A small image classifier, trained from scratch: norm layernorm.
Rows from block 2, named by matrix and row number. Rows with one number belong to one neuron. Each number is 500 + 25 x the weight over the matrix's rms, rounded and kept within 0 to 999. All counts start at 0. Numbers have three digits each.
# fc1: MLP up (model.blocks.2.mlp.fc1.weight, 1024x256), inputs 0-127
# fc2: MLP down (model.blocks.2.mlp.fc2.weight, 256x1024, transposed), outputs 0-127
fc1.691:464461507489535525530486500486458517473477508508486489524535490476523507519509496513456493547492530441489531477499473487508546484494509475558507479507503489518526508484506491493518504465514526499514498539533497489506521499463520512511508475491494489476478471516543488495485504474512516503537519524513517461487482518508497520499470498502524486522444523507520495494524447504532486478542
fc2.691:429481509487491466503461524520488529506482503541485462478504504490534485504478519536503489464493446446560467485504547515528489494506561486499517520513496565518455514493535522473486533544522525498518523501488488525562469529410492499543510473470515507412482481548496503533545513473513513476445488563552480476493520451512463459498466527482509511542519517558458475500525483505547471493508
fc1.692:499511518507422509510524503442536508486478463488492499455486469473496558452499503465481516523463502482459501513475505477507514484504549510499480546465522505536455531464478495494502488556514509544538502507511557512536506510504459498475491493468522468479477510444464512502496503525476503505499470476511488518484509478510537509512524472476514495513522502554562443520486523475435524470491
fc2.692:504499493490477517497490498507553532515489520498471472469519500476490505497464475466568480497519473530516464519507503510529489535469542497481467502474505511487483519481506516506564511494533536474515513463517512470488491524497489527514531512491519506456465540532498500504539464461538516479494473494492486498485485503502523487496485478512441491502469503564451475489488493505509515515491
fc1.693:504535466487492519470505522530526486517523448511495542542476490475522456520525491501504515491471579513460524457504514519549517481519536474517556529517475523472491474493484472513524493487495501464480500537533543521470478528471541507512512508525506528490460525504507499529456513479475524492568500498459501501514507548515535474476490518538534550438536468466511493468524496472536499495488
fc2.693:484521503489476508497477512479508487500490512509512500463519520515490474471528524481491490514486506526531477534446483497508527468520532481575490482541522536490488494530531514542555570534505506515532472436503495509541477468453501490519469496456484482515506537506531498457494509501491473521494489547490481497511517534525469521471479493520500484541530508494480564515514501488494536461481
fc1.694:500497473475489506469503475500528494492498492511527553500464492532507548487469479490493490509457493534548495455500526503507467503520490526523509499479517508490503535501462493511518445498507454536513509524535535505486498456496458490474510494521477512515522550467529535479495448555525495480502540475500490540483511538526480505502491479457504499519500490526527477538564491497545489480537
fc2.694:531509460476522523501502480450506511495497412516516459458528455552500500575478485486471516530463494480495499527513460537478487520505515504497498488503461503541505465518525496503483505504506519505520544477458494498446472514485536535482489526492493502499512524502523468507519497547529490497501476491524527480512522496519457468474520521545494482513481522483534451569489508524469532507547
fc1.695:464502494478479502529523501466518470489520510503439502526506503489499580450456501440466471539488473487548534534504467484524516490526492447511464494493502467475509515509508506489541461554487503549514475484564541509474520486516485508536470533496496507556525478534541483488516497468478537520504527460486486494495450504518519525534508512496527509488478456520515523533493535515537505474506
fc2.695:471468499472489478531503482484494511520489473530513523510509496506470547486494498467509482487491484551463489516531492487529483521471464499531531484512493534507481548496478521523481510463502550496484523493540535489459500507511503480532524532487485480504498518471448535561500508468455500515441503511461511491457512511490504535454467538531462529472526484521539489489507512521496502509524
fc1.696:474529464479525504467459486497509520493501476478494503501514493495523536492491509484512496492527537477510492487505466477517544507494504558467483509469470509505499554512533538510457477518516491495532445493496505525542514514519509485478518429514462454534481539487559499468547511490453482505538509571455500496539455506475477501472484500481513520489518491496485485562524516509503506500527
fc2.696:516552538524496489451560499504472548545526535485495490438517494544561451556481521513504516444495514547490481499498510494536505511519485443517453528518508523452540441513504510551509469500468492525523533515501464515492472490499533491464502530465524516507518487498516497480486499463492467476534485499537456521464525468441520472497494476529464462499455491493477502494529531514524503520438
fc1.697:510510508525483475467497525482481482494484471508532506496488496509493491473526538526481503500469484465471550502511461501482454511470496475498527479520521487536493501538499462532492466514482505526514510498453496494497526502474464512505543464458510489534472537461486490464464479530520527500566525487490480502493531503503544512455466493515447520506502533477509514517508433497507479491474
fc2.697:524471450525478486490474475491529491491452572476447525528437472494521489485460517487461494453498449516522520457484519522495530470504515503471490489463448477508534517495455473452521509524497481464466570512474487517483509445436536471515502497534520527566499506490504533492511568536462534495482530499435474546480490494464493521532486486500511510497528497507493473475551518532498475514492
fc1.698:477533531512497476467466464477491514485525480515506498551489516486452476496488443469484510490565486476494510507487537490523536493529506520495474500508517472480478518509524472488521496486474518522509500454548498491453520488486540502505479539538503520474469507542512501497529512491516485538561498484492470521509489521504446514508525471523463492479524510519474500534441477509506458547528
fc2.698:466477509514502508527445442499511451531509513498495488484496510468485529493523462474560550488486538478522521497490468516487493487513500529520506478492470430493476477497462493499491504510518518478505520491495532488493467495486495531482464567468531471517496542506469485488508499521497523505511515532425549480494522471503525495562508510560492488553409524496481562484547483462551522514475
fc1.699:502460484524535536476520517471501523476509463462552510492463494476495514473513513473512460509491491463480514490518528493441466474499518503490492458508469488526504499531480491540488502516545517519515497480511499525499555518468469527476491499475484469537517550506494501474458504476508510500511502506504464519509490506487530525488497491458501504490486553513512528519528478509523520459547
fc2.699:543467549532504456496448516480537534518491481514540470509508466539466522487530530485493538431466501502517439487496492471494493503493496471460495509546512496513481508486511499517492506498483473509447538514533545523485471485479503452505493478486489527514505502512488483535546505480501518487466507502521487491524493500530436523475498521456491532447481502501494505503498493512512484503484
fc1.700:442506507509514483480531460501483530536505501553432516515474502526470492512521484523513483493532497570497468479483513497478511470514519543501518500505456530470505490445489518515480462499501526447455494510513493481511494472493532517503465489506519489451482508529463506537519494489500493487534530498467488464504474542521491497507505499504526468493535481503487494502502536537514468470486
fc2.700:504522443473465542497505479537460484509499510538491498506472472472496499515459488495486520496486505491482523499462446488512521508477496509492462493476471525493527503472529466473471497476503516526473531465508519495496483494548545517503472471484488489507505495481518493534509494480503478505570512503501489486510536490466528469502466503449533468492492466509509489476543513465498500458506
fc1.701:496511555491549462482523474508513526477477465518484457506505487548468510549518552496507524481451514521473478557528536479533500490501487484505500520546507494481519492457422479501496542462509502518510458517525497478508539504480486515437503480451524498462498520476494512523519440507477547522484486486528500495509531544500516487501555513525505491515494494498510510536497503493439526541525
fc2.701:471492475476486510496494453555566533498499487473534498500482482493552521478495514517543480492474510501549497501517516442536485517507503481447506560494560457517475491498487470526472491531505517495495512538454512470462485552468468503523510450478504568483517520496499461489514481513514476489455503535510508506542468536478494503508454492477502519547460561531503536485512534522544465553481
fc1.702:513524515514484500507544494526512527520517516473549525457497518459498495502538490531550430487466509476467483504532546493540485465542541465492496489493521494516489521472478500540494503539510483461556497492478511515515478502490468484523453530506500457480537522470445512513507442502473478519500479475472522514559493463513470516522536513511519500465528505525522521502499500498491527517489
fc2.702:515443499505512468531499517506548496492480502505476498491528542546496498478477498482498514495463511493531510517557472515479535505513496493516473518499492523548492496488513486523512450482511510484503534540521473451492463496488504494519443526490511469485503515504498534488480539518547506515514510507477489477506508428478522532466479467484523490485472516487457548519462467503470497489516
fc1.703:477522502523470535477562532503503499501504507496504498501475513513488478514490464519523483501495524489458527507490535499467515523486533510483463476498463513536474468539461470448514549526509444488487472515519516522479510514488552515466524539503497538511515506527535522507458520510493527486507471587479460492492490490494494497517501458450565548483481472494512517472492480479485489510526
fc2.703:535470486535468491491453509478518500496491531460491511539505490501515514443466518486527503537508506518491471486459497523488498464471443521499511468499498508535481539493499480528517477496528504502523514472477483489511502488492532467524549466560482526511539491541500510533501463501540478522476502510490525517524491503521468503470547496470454463528484506505545496533468518542495559508513
fc1.704:537498513506474503491534465482510469473503516500458487507537508487526518474535473506520502461449479482505469512480478502485509514475489515542479478544482504515500477518474497498475526481511479483509482503513512491545476477474499474539455498524520505485513519456462560504510516525522476474504494493469459487517497492521466499547522491498541498515499519446490466496495534527499500501510
fc2.704:491482486505517501477502502485514493484512477458499473488508488527513518534487503531501500505542485567510447471459490505470516512536520499501509497532425492510515504534514516488530491511498499496501457518526493512502472507483526475505502508487491525508499444524492526510505539486506523517501499467509498499491492462503516525514479488502537487506537556517469509480502506490482526518527
fc1.705:504526532513498516487532505505502490483510530511482498506484483528536474486503504511535471458532493527487445514527501493476493491471520490456497504492514483518495548515498521491516542467544463479477436536472510485500507490513519486501501498476495481524505497485491546507507451507484494546497521534487505481499494488530531469535537519485462502454496475514459517445484490482481498502470
fc2.705:509494525553405499528479508470531512462502536520547510491486514441559484447562497461496500485432486503462500497492510462548494487550505494505517439492532484526558470456453511483523464453490523525508494473541526480489504526491481507492421481506507517516570507517447497509537493566502495463479521475482476481508529508523510479521454463530539491492451525463545509497526556493515541509499
fc1.706:492504557505481507509485549503505499484479471512485505503491525480500486508518508527487488489508457494487493490498519502533512513513504525491539486510509473531469484524485493538500521475437525521527462488483503503513516521468494492532490479472546459460540501492478464483520487482515500520466495520541527458502518534528464523518507494513491522486472544508481469475478528479493557510492
fc2.706:518513512522483530519503556511443495476467493514515487498483496514496451534503450469488514485452522475514477442458511450512521522513484490557485528458444512506528526456503503491493516490521485505475521508513511556509536505560483495471482465480505482566494491501500508524518491479514466499500499497490524534493517491523518497483508459509513426450519512499494545468513492447512470501490
fc1.707:512486523502511478496515532535493526503490485478491546511519543477530541532506511475525546529489530489488516491524530484493508528560507498492469492523491527491530518483502525504515485515543534546481557515464539497462469470441494518537509513481518476457469510483509465506493506487507469539467512469480500495509493485485506487489534516521512526521508522507510477553555500501516517519517
fc2.707:496468534485480509431508456496485515506544502524497541441483463514542528506490470518487525458461495468551485486488513497445481491498476542534540512445483478500477501519462463523491505501532510508525479515488450485539493482488497524546480482525519486473459506505508502494526555557520503480505517512527463510523521510463533517475518491550482494490500513541499493464515457506514452459472
fc1.708:501482503475507522484503524507504539482513463501534464513487508480508483509486541479499528506510516506527504506487513555530577527509524470478497477523507546524542493485488486487493544503506492523488501453522479545470502450468520504490485464498493506495470495476480494479499492499507514466483508530504524491535497524515515515509485483502461516497523511508499493510484529515494476429499
fc2.708:536515498504497489486501496508473514488487492485508470485509501516463507463494487471500531479496506532515492511479511463497475521461505482521494559490526465464483502478483570492497517474509504536500472496519509517535499508512484500480541506523464478529482471524500508500508497533560496469502531537487514508499512500472554474498524524513472524502516524477487475484484487523510471512533
fc1.709:517492470479451535501490508473498489462468444520492541481497532506544515515479511508488538506521494463493472498509513523479536483496482470523549516530513550457490506529477491541522479494464481467520521529496509471490507512517506487519562505522513490474512526477533493508506537468515424514466536493521474495504478505506543512498468533466517517494495488475523487506472495461465517518501
fc2.709:455520587521520464556510544494507510533439468519508488492520507514540561549510423464528483483489509478510477527497535503510531539498487508497480475475487505523523453529502457459486502505488516580502509492480433513541487508538430459514482517503466559522475527536518539473504517487507531469504471474500462540518535516449503474534520516519438499487535533516470515510517516535523571526541
fc1.710:522497469496527508501541494505506505467487474519539514443497469524545503529518508489485524503519499478530462510546515500472522527450494517520501524545543530495520479481483520513493480501488462511494496502481543497482529485514445499513484510496490520500486501521538496558506476548465483528522493509464535489512553463526501515495486505469521508464527479531529488506508510532467481477543
fc2.710:472465555516516477554518508522482527522496539542461542524461537449513493461511550449475494475478495496483506508478508460512502515514519565509505484528477497530521508537506478484524479528504498511487506476498502473513472519528516526490467540525422476478531483492560461499522485537493475518483508415493495500500482488472478528583507549445480489499486501535544485527467500493502503494530
fc1.711:521512490525490504538509518471525484502519497495508520496542478519525527485482487485547543493531489472455503479479506511497529498468494514543491530493530468412502512513495511484490468490455471472526503494508487449511460474527514490499471452518511467504477529508482493518535502551455499476517523494514536412577507522475490489538557473496468524469521502456474484512500541506522484473481
fc2.711:483490487526522502518484474487543479500492520517456503553485475543514501453512521500515546479501485484530472477505478509478516512494500476498498503513514493489490472513553517482507489509529479484513448501499495460492514479466492516529497498526490508516504530451479500458515498531560494486539527507534508514497463482537440546495472494513497511502447527495482489514484478482510503497477
fc1.712:504512500513526462537457477529485499470478463491507520519447485490512491521556527531511495515511508466504502477534479485470478469460491497488543538474448514487500520493513490480543552510502498532510506496508513451491506526492518569479483578525491476494498515490500481464486500498500522507464469502509494493472509511467510513528504515516468480524501475525472479499483519521437490483497
fc2.712:460508522503480518544501481463487496536516456469503499510515515488509501482467506433523501505527484491480453499474544525530458506434501515526523524498526499525520491521500559486489484515519495509522509524472480509450507469471479487497484512515501500539500510509472500504525459498477537525479541504482548522492496482469510526481502516482486504533516483479495457490555486520492515509517
fc1.713:495483449510490510521524475465539454518518498549541543488499526430529498485502516481530501487505551469487506498516486504484487519499482463553519512498505565515517526498544442530486451462537553521520494507515505510494488488486494500542496513464495516502480520537497499503431476484496492442541488473462518486547511490484481492486518525491463507489448547446488524500460491467494506518527
fc2.713:496523522501481552475517510550548494519531504511464518432531462492494548501505515502503488483494466471424523522455450521519521513463506584487519550464487495512491472506435446495506526473531466502528516494539515435539466480473522502492460490508496507548464479501454540505503456484489493508518509486503503552480466439462482490483484491487487474509519500467486545517525513476523536503469
fc1.714:524541465502508484485475509482525513492510492512489470536463486516511476508463493479464526489498513492460487483482539504557485506508506471447479479474534531547486501540530498475485490500465516462450479477495524494478537464504544531538443506487488538489511525475491453475506476528508479471522469498449527512559515506490506505544522520521491510500505505512495450571480501513495511506474
fc2.714:448477472478479534535490539515494486507508535495524478538483480490549494506535486492483504497513477525499450516471477467496515516488492467516496493466478472472487508465515544544530480449482450471502486511474541492457477518489476495506506471493508500529494505483517523449488489533500467489507510534514532509506524485514497458471492475526485539500484491540502512516488518443565486545478
fc1.715:472476539535509506478470491473468542488484501467528512529515513466491521511520525478502482462484503517544529524468548482498512507511514481460478550509500476480526484515538498509514471546516471509511521523513510504517501493506538496530493503425529496454529495485519492539517438457506495457493486522529495421479519508515492529493482508500493488498494496498489495492494521490483549485504
fc2.715:514529523494471534493481502492531516543504538489512495483466502478534523455495512454480479483497505551432498530458506511485525504462506470539530514491501530504512481497508525494524505488479478507488471494483498492541502516487507471496495522502483511543445487539515450470516474487556513488514548502527451491553454498501483502491512539506492496498466533524505513509536458510473486491507