config = dict(
    dataset='microscope photos of single blood and bone marrow cells',
    num_classes=17,
    hidden_act='quick_gelu',
    head_dim=64,
    inner_norm=False,
    kv_group_size=2,
    loss='cross_entropy',
    init='trunc_normal_002',
    residual_init='scaled_by_depth',
    optimizer='normuon',
    muon_scale='match_rms_adamw',
    momentum=0.85,
    nesterov=True,
    adamw_lr_other_params=0.0011,
    batch_size=384,
)
Rows from block 3 of a small image classifier, named by matrix and row number. Rows with one number belong to one neuron. Each number is 128 + 24 x the weight over its row's rms, rounded and kept within 0 to 255. All counts start at 0.
After each neuron's rows are labels from the 100 images, of 14848, where the neuron reaches its highest value: "responds to" is what is common among them. Only what is clearly more common there than usual is listed. The data: microscope photos of single blood and bone marrow cells. In brackets: how many of the 100.
# fc1: MLP up (model.blocks.3.mlp.fc1.weight, 1024x256), inputs 0-127
# fc2: MLP down (model.blocks.3.mlp.fc2.weight, 256x1024, transposed), outputs 0-127

fc1.333 [128  87 133  81  61 132 101 152  96 128  94 117 114 146 144 153 117 119 102 128 151 133 131 116 110 109 116 136  77 160 122 126 177 147 142 141  96 151  91  63 109  98 136 142 152 130 159 104 146 149 131 147 118  92 127 132 174 136  92 115 100 116  97 150 127  86  98 126 114 111 156 105 140 111 147 107 147 113 147 100 116 152 149 146 120 114 138 122 134 148 129 151  93 167 113 137 142 175 140  92 106 119  90 131 177  88 113 160 161 173 135 145 149 129 130 164 148 105 102 143 163 167 141  96 101 140 126 151]
fc2.333 [150  81 114 106 116 106 152 108 130 127 131 125 153 136 126  93 141 102 126 113 159 134 101 116  89 131 145 157 155 157 158 149 146 121 109  95 112  90 155 115 100 117 162 125 130  83 127  79 174  86 158 167  82 130 164 149 104 110  88 117 109 115 121 134 164 101  64 127 143 126 165 141 107 105 126 165  97  94 109 166 117 113 167 157 144  95 151 118 153 151 136  75 130 154 146 161 131 153 153  97 126 145 141 120 148 137 120 124 142 131  91  93 119 113 138 132 173 126 145 126 149 121 149 143 164 153 164  86]
responds to: cell type: artefact (42)

fc1.758 [123 168 110 122 145 142 174  85 137 159 161 155 175 147 127 116 120 130 154 138 106 100 116 109 145 106 151 141 142 118 177  73 112 132  92 129 133 142  83 120 122  99  94 139 126 120 112 148 157 128 133 124 152 140 140 116  87  99 127 102 125 121 133 154 139 150 153 135 111 162 120 160 100 112 136 112 147 140 141 112 131 105 156 141 158 171 151 118 154 107 102 112  80 134 124 102 130 136 120 144 123 115 176 149 153 171 102 130 146 120 133 143 131 145 115 106 142 113 144 144 107  79 128 104 116 135 162 120]
fc2.758 [119 169 123 139 119 137 120  91  87 153 142  92 123 131 132 144 108 119 114 111 152 121 126 187 114 160 112 113 173 133 147 128 102 135 124 138 134 104 106  96 108 161 111  98  94 121  82 113 159 116 144 166 108 114 150  96 126 142 122 176 162 141 107 108 121 152 155 147  94 116 132 127 108  93 160 168 140 181 129 142  94 161 109 152 126  82 107 164 149 131 100 155 110 133 125  96 156 189 109 115  98 173 116 105 131 115 149 132 159 132 130 148 105 143 108 110 107 136 164 135 183 176 126 126 150 112 130 103]
responds to: cell type: artefact (38)

fc1.426 [134 117  90 140 150 118 129 142 114 122 102 166 106 118  87 109 144 119 125 123 155 132 121 110 119 157  92 103 123 162 117 126 164 119 160 131 157 147 149  99 163 132 124 118  76 121  88 133 128  92 158 149 125 150 176 129 158 115  95 113 134 105 139 145 134 122 128 101 122 157 117 103 117 125 101  98  96 147 108  96 126 156 116 125  99 111 103 130 168 120 122 120  94 138 126 101 111 138 125 118 135 104 106 154 113 108 151 177 156 107 141 133 176 137 118 115 142 139  66 123 121 103 116  89 135 159  96 145]
fc2.426 [133 145 142 172 121 129 120 123 180 121 127 116 111 147 109 104 101 138 126  97 103 108 130 178  91 124 106 133 112 131 113 143 148 119 184 121 110 110 114 122 154 148 165 103 152 131 148 112 150 113  80  83 184 167  76 139 151 116 107 113 136 168 146 136 119 128 100 155 128 128 150 110 124 123 135 142 109 135 123 137 127 149 118 113 110 171 148 134 124 111 123 151  87 135 164 168  96 151 121 153 123 100  93 144 115 108 104 109 147 161 146 106 159 118 140 119 115 104  91 127 105 159 137  91 102 123  73 138]
responds to: cell type: erythroblast (32)

fc1.636 [163 166 141 120 156 137 138 158 183 131  68 119 100 109 124  95 110 126 108 133 117 100 114 160 113 112 130 151 113  85 155 127 144 138 164  72 113 118 144 132 157 128 169 116 153 166 111 125 147  94 135 126 141 151 131 160  98 142 110 126 163  97 147 123 137 148 137 141 160 127 146 137 153 178  97 133  90 117 118 101 128  92 113 138 153 130 168 134 180 122 115  74  95 122 137 122 135  99  94 161 159 184 140 149  91 151 123  91  86 158 148 107 118  77  74  95 134 137 147 105 133 147 161 133 111  87 160 137]
fc2.636 [119 132 168 142 134 124 110 135 122  99 105 122  85 107 113 164 124 130 133 125 131 136 174 156 115 164  75 118 188 110 129 126 114 130 143  94 124 156 137  89 165 151 161 110 157 115 102  94 139 132 151 119 144 146 108 159 120 145 167 103  92 129 128 122  93 127 138 169 150  97 117 186 196 143 105 165 110 123 150 122  99 110 139 121 118 116 112 129 138 123 103 121  99 119 130 113 140 137 119 100 134 106 127 152 131 125 105 153 139 118 116 100 123 124 115 146 150 114 119 147 162 106 121  99 121  94 142 129]
responds to: cell type: segmented neutrophil (68)

fc1.571 [105 154  94 112 149 141 116 126 135 166 144 179 108 142 129 101 158 131 136  89 107 131 116 148 110 126 161 133 109 111 124 103 112 182 145 105 148 145  67 125 108 140 144  96 140 112 125 161 151 103 107 112 133 116  81 138 136 143 110 142 108 131 153  97 148 112 160 161  95 104 134 141 140 134 140 124 136 131 110 124 139  98 121 126 112  95 105 116 125 143 129 140 126 123 133 119  99 137 116 136 130 147 107 137  99 125 100 115 150  97 111 114 107 144 128 139  90 108 139 143  80 172  72 185 128 125 142 103]
fc2.571 [147 140 138 131 151 107  98 148 139 187 158 100 153 116 141 130 117 110 103 142 149 129 149 157 138 109 109 139 112 112  97 147 159 144 145 129 152 148 158 139 158 134 140 105 102  84 150 106 129 102 155 137 169 126 125 162 135 107 110 138 119 147  97  62 161 157 120 114  91 146 151 122 107 116 155  78 105 120 106  98 114 139 149 128 180 156 116 121 142 137 121 102 133 111 150 188  99 133  87 154 117 110 103  88 138 160 130 102 110  99 143 109 120 136  97 150 133 124  89 149 110  48 121 176 117 100 113 119]
responds to: cell type: blast (25)

fc1.328 [102  91 131 115  82 127  63  97 141 122 127 126 137 143 125 176 124 123 180 103 108 139 121 106 139 136 119 123 115  80 106 133 150 134 116 126 158  89 123 141 144 151 126 154 118 129  88 191 119 125 131 157 143 125  84 136 119 141 154 138 117 127 119 145 158 146  98 149 113 133 117 149 169 100 102  84 107 117 120  97 108 139 102 186 118 117 156 109 129 147 108 114 192 108 114 104  96  95 147  71 162  92 140 139 157 107 150 115 115 132 146 157 159  92 132 119 144 119 139 158 116 127 120 161 162 122 109 126]
fc2.328 [151 157 118 156 120 109 106 113  96  92 144 141 103 152  99  91  95 157 181 132 154 126 134 113 127 146 127 128 127 162 149 116 118 133 165 150 172  97 140 112 130 114 156 142 142 125  82 143 156 111 138 152 130 127  96 100 132 120 145 109 114 150 165 155 118 142  93 131 118 157 131 111  95  93  88 147 106 113 102 111 109 127 162 153 157 103 137 128 165 164 123  86 173 127 122  92  83 134 154 118  97 120 127 124 114 153 182  86  61 100 137 109 123 151 121 133 128 138 126 149 127 117 114 126 109 153 132 159]
responds to: cell type: blast (30)

fc1.98 [127 164 136 128 142 102 115 131 106 121 173 133 158 126 171 153 174 141 120 171  89  95 153 129 107 146 108  91 121 185 119 107 155 117 111 127  99 143 120 112  92 142 136 117 134 121  89  96 121 163 124 131 114 118 102  99 134 118 163 167 103 112 168 119 124 113  93 113 142 150 106 139 143  96 146 103 158 151 130 150 138 142 181 149 113  97 128 159 107 144 119 118 153  90  97 159  74 101 166 146 116 156 167 130 123 161 145 120 132 135 122 104 116  82 108 164  84 135 149 106 138 103 116 125 187 128 120 143]
fc2.98 [ 79 112 162 130 123 115 128 147 106 162 102 109 152 133 161 145 158 121 139 114 104 108 113  72 134 121 147  60  81 112 114 121 165 109 131 121 135 136  86 119 161  99 128 116 135 139  93 100 137 134 142 118 125 132 114 172 160 120 137 120 149 134 127 101  99 136 110 135 137 174 158  84 118 161 120 184  98 125 119 113 145 110 147  84 102 136 127 159 100 145 139 143 148 156 106 151 158 176 168  98 144 174 121 123 151 129 108 105  67  75 145 143 108 158 140 144  78 137 124 141  96 122 149 109 144 149 131 168]
responds to: cell type: erythroblast (69)

fc1.731 [155 105 148 108 129 119 172 129 133  88 150 131 120 153 136 165 154 117  99  75 174  76 122 111 120 164 101 130 114 162 114 162 195 144 108 138 114 129 120 131 123 118 142 147 136 137 140 136  95 173 149 148 141 131 124  82 112 165 125 162 127 134 154 124 112 117 152 128 111  89 173 110 125  97 142  73 170 131 105 105 119 122 121 201  95 122  97 109 118 156 161 127 123 113 147 113 123 131 130 166 109  81 127 121 172 139 126 132 148  81 126 133 145 147 158 151 152  89 133 179 114 125 113 107  52 121 104 147]
fc2.731 [108 137 146 168 122 168 148 108  92 148 136  92 171 130 142  99  72 143 112  97 146 132  83  91  84 126 126 126 118 143  99 135 126 121 125 139 119 167 144 106 158 154 156 125  99 113 150 123 122 164 141 100 107 128 119 127 119 121 104 131 131 152 131 129 117 166 112 166  83 113 151 106  82 132 162 158 159 153 146 151 125 148 128  96 109 127  91 146 100 156 114  83 151 159 162 115 152 102 146  96 124 162 108 136 106 101 144 144 125 102 140 131 133 125 142 163 147  67 144 137 177 106 104 157 118 137 170 100]
responds to: cell type: artefact (30)

fc1.665 [128 107 122 125 114 109 136 155 143 168 128 160 122 112 137 114 111 166 124 134 114 144 129 129 100 146 127 107 116 127 113 146 151 146  76 150 149 135  88 122 151 141 148 112 163 185 127 144 156 118 120 117 160  97 139 103 134 140 154 103 158 119 156 132 165 100 102 124 129 120 128 120 128 102 140 132 137 143 101 125 156 194 141 137  45 107 120 121  71 159 128 118 157 120 155 134 145  92 162 125  83 172  86 124  89 134 159 109 128 148 121 122  98 109 115 127 133 112 140 159 133 141 145 130 129 141 140 130]
fc2.665 [151 137  88 149 139 176 123 130  88 107 148 111 104 127  79 127 188 150 122 105 100 144 157 126 128 118 134 141  80 122 115  90 117 118 117  88 122 101  96 123 141 144 109 132 182 145 118  99 139 190 111 136 110 113 141 101 127 143 175 108 143 102 171 133 156 164 172 133 109 110 130 134 112 180 128 131  86 149 120 154 144  97 141 122 165 128 137 131 136 128 155 122 102 120 125 156 123 152 112 137 125 135 153 111 134 121  81 121 156 124 100 132 131 167 134 131  78 122 151  75  79 138 116 114 146 141 117  97]
responds to: cell type: segmented neutrophil (78)

fc1.17 [112 142 121 140 146  86 148  79 158 130 161 138 132 148 143 121 134 137 102 112 133 142 119 179  95 132 139 154 152 137 137 122 142 136 171 139 176 155 120 114 121  98 141 153 148  95 125 103 118  92 153 116 140  84  97 132  86 174 124 180 131 159 121 131 138 143 132 135 153 146 126 160 178 156 142 104 121  99 108 168 134 133 104 110 126  93 150 101 168 106 166 143 187 104 145  97 125  97 141  86  73  99 115 105 125 143 115 148 120 146 122 143 130 140 133 113 156 144 124  86  86 129 138 148  95 145 130 140]
fc2.17 [146  94 145 144 104  98 111 124 113 120 139  81 130 139 162 159 147 104 105 134 180 102 159 117  87 178 143 137 108 107 127  84 156 109 110 139 124  91 116 126 170 131  86 102 168 103 115 144 127 117 157 143 151 134 119 108 112 160 137  85  83 122 113 121  69  92 150 146 122 154 160 118 109 134 109 122 151  96 169 139 140 112 117 135 134 170  82 158 119 134 131 148 111 158 110 129 136 128 137 115 154 136 110 105 148 122 120 139 146 168 119 120 116 135 159 169 156 142 153 157 126 136 127  93 165  98 150 138]
responds to: cell type: segmented neutrophil (40)

fc1.539 [111 147 106 108  98 123 163 180 172 110 109 119 148 141 131 126 114 174 132 110  99 139 140 112 149 142 103 118 110 109 137 144 148 118 139 123 134 168 125  97 131 101 118 121 120  99 173 136 113 150 126  74 110 115 100 123 126 123 127  73 127 125  73 148 135 131  97 102 130 136 181 149 109 123 147 105 134 101 106 141 167 129 140 164 157 122 127 120 132 122 114 118 146 153 104 113 143 148 113  91 139 115 124 197 151 110 151 183 120 171 138  86 103 131  91 146 139  94 146 154 104 145 162 102 121 133  71  65]
fc2.539 [126 129 171 144 131 159 150 138 127 144 162 122 133 150 105 162 144 134 144 149 113 160  99  72 136 148 108 101 115 119 114 132 137 123 143 150 158  66 128 110 127  83 119 126  78 114  96 152 100 104 143 123 148 118 154 122 137 145 115  90 118 123 124 111 112 169 146 101 117 119 146 125 127 158 165 113 170 176 124 162 130 145 142 131 114 167 154 164 141 128 123 107 153  92 120 133 156 161 141 103 140 100 154 149 143 101 146 159  96  93 146  71 118 109 135  92  95 119 185 128  83 130  95 138 128  80 150  83]
responds to: cell type: artefact (77)

fc1.166 [127 110 115 126 143 112 145 154 177 138 146 154 152 130  81 119 165  75 111 112 110 171 107 109 110  80 129 111 152 104  99 143 127 110 136 132 161 106 103 135 147 166 159 143 161 154 142 143 139 134 152 118 130 168 134 124 133  99 164 122 120 141 155 110 136 134 162 117 155 163 116  99 110 132 132 129 102 147 134 127 142 117 190 104 108 114 153 115 108 148  84  95 133 123 120 102 115 106 143 149 126 136 127 104 168 111 129  68 105 167 140 157  90 122 120 103 137 100 128 139 172 123 161  78 109  78 124 172]
fc2.166 [122 104 112 135 131 120 145 120 168  71 115  93 158 122 112 153 103 179 113 147  98 117  88 133 164 141 112 133 156 112 108 132 122 105  68 114 131 101 158 149 161  93 117 147 119  75 114 135 180  84 138 119  92 100 163 113 141 113 150 122 123 146 119 155 118 135 201 108 106 126 171 150 134 135  98 165 166 143 113 103 103 103 119 138 100 131 149 105 132 110 126 139 118 148 126 113 133 105 153 135 130 150 142 119 134 136 138 161 145 122 112 128 116 106 180 136  78 182 150 104 110 145 103 120 171 131  96 149]
responds to: cell type: artefact (34)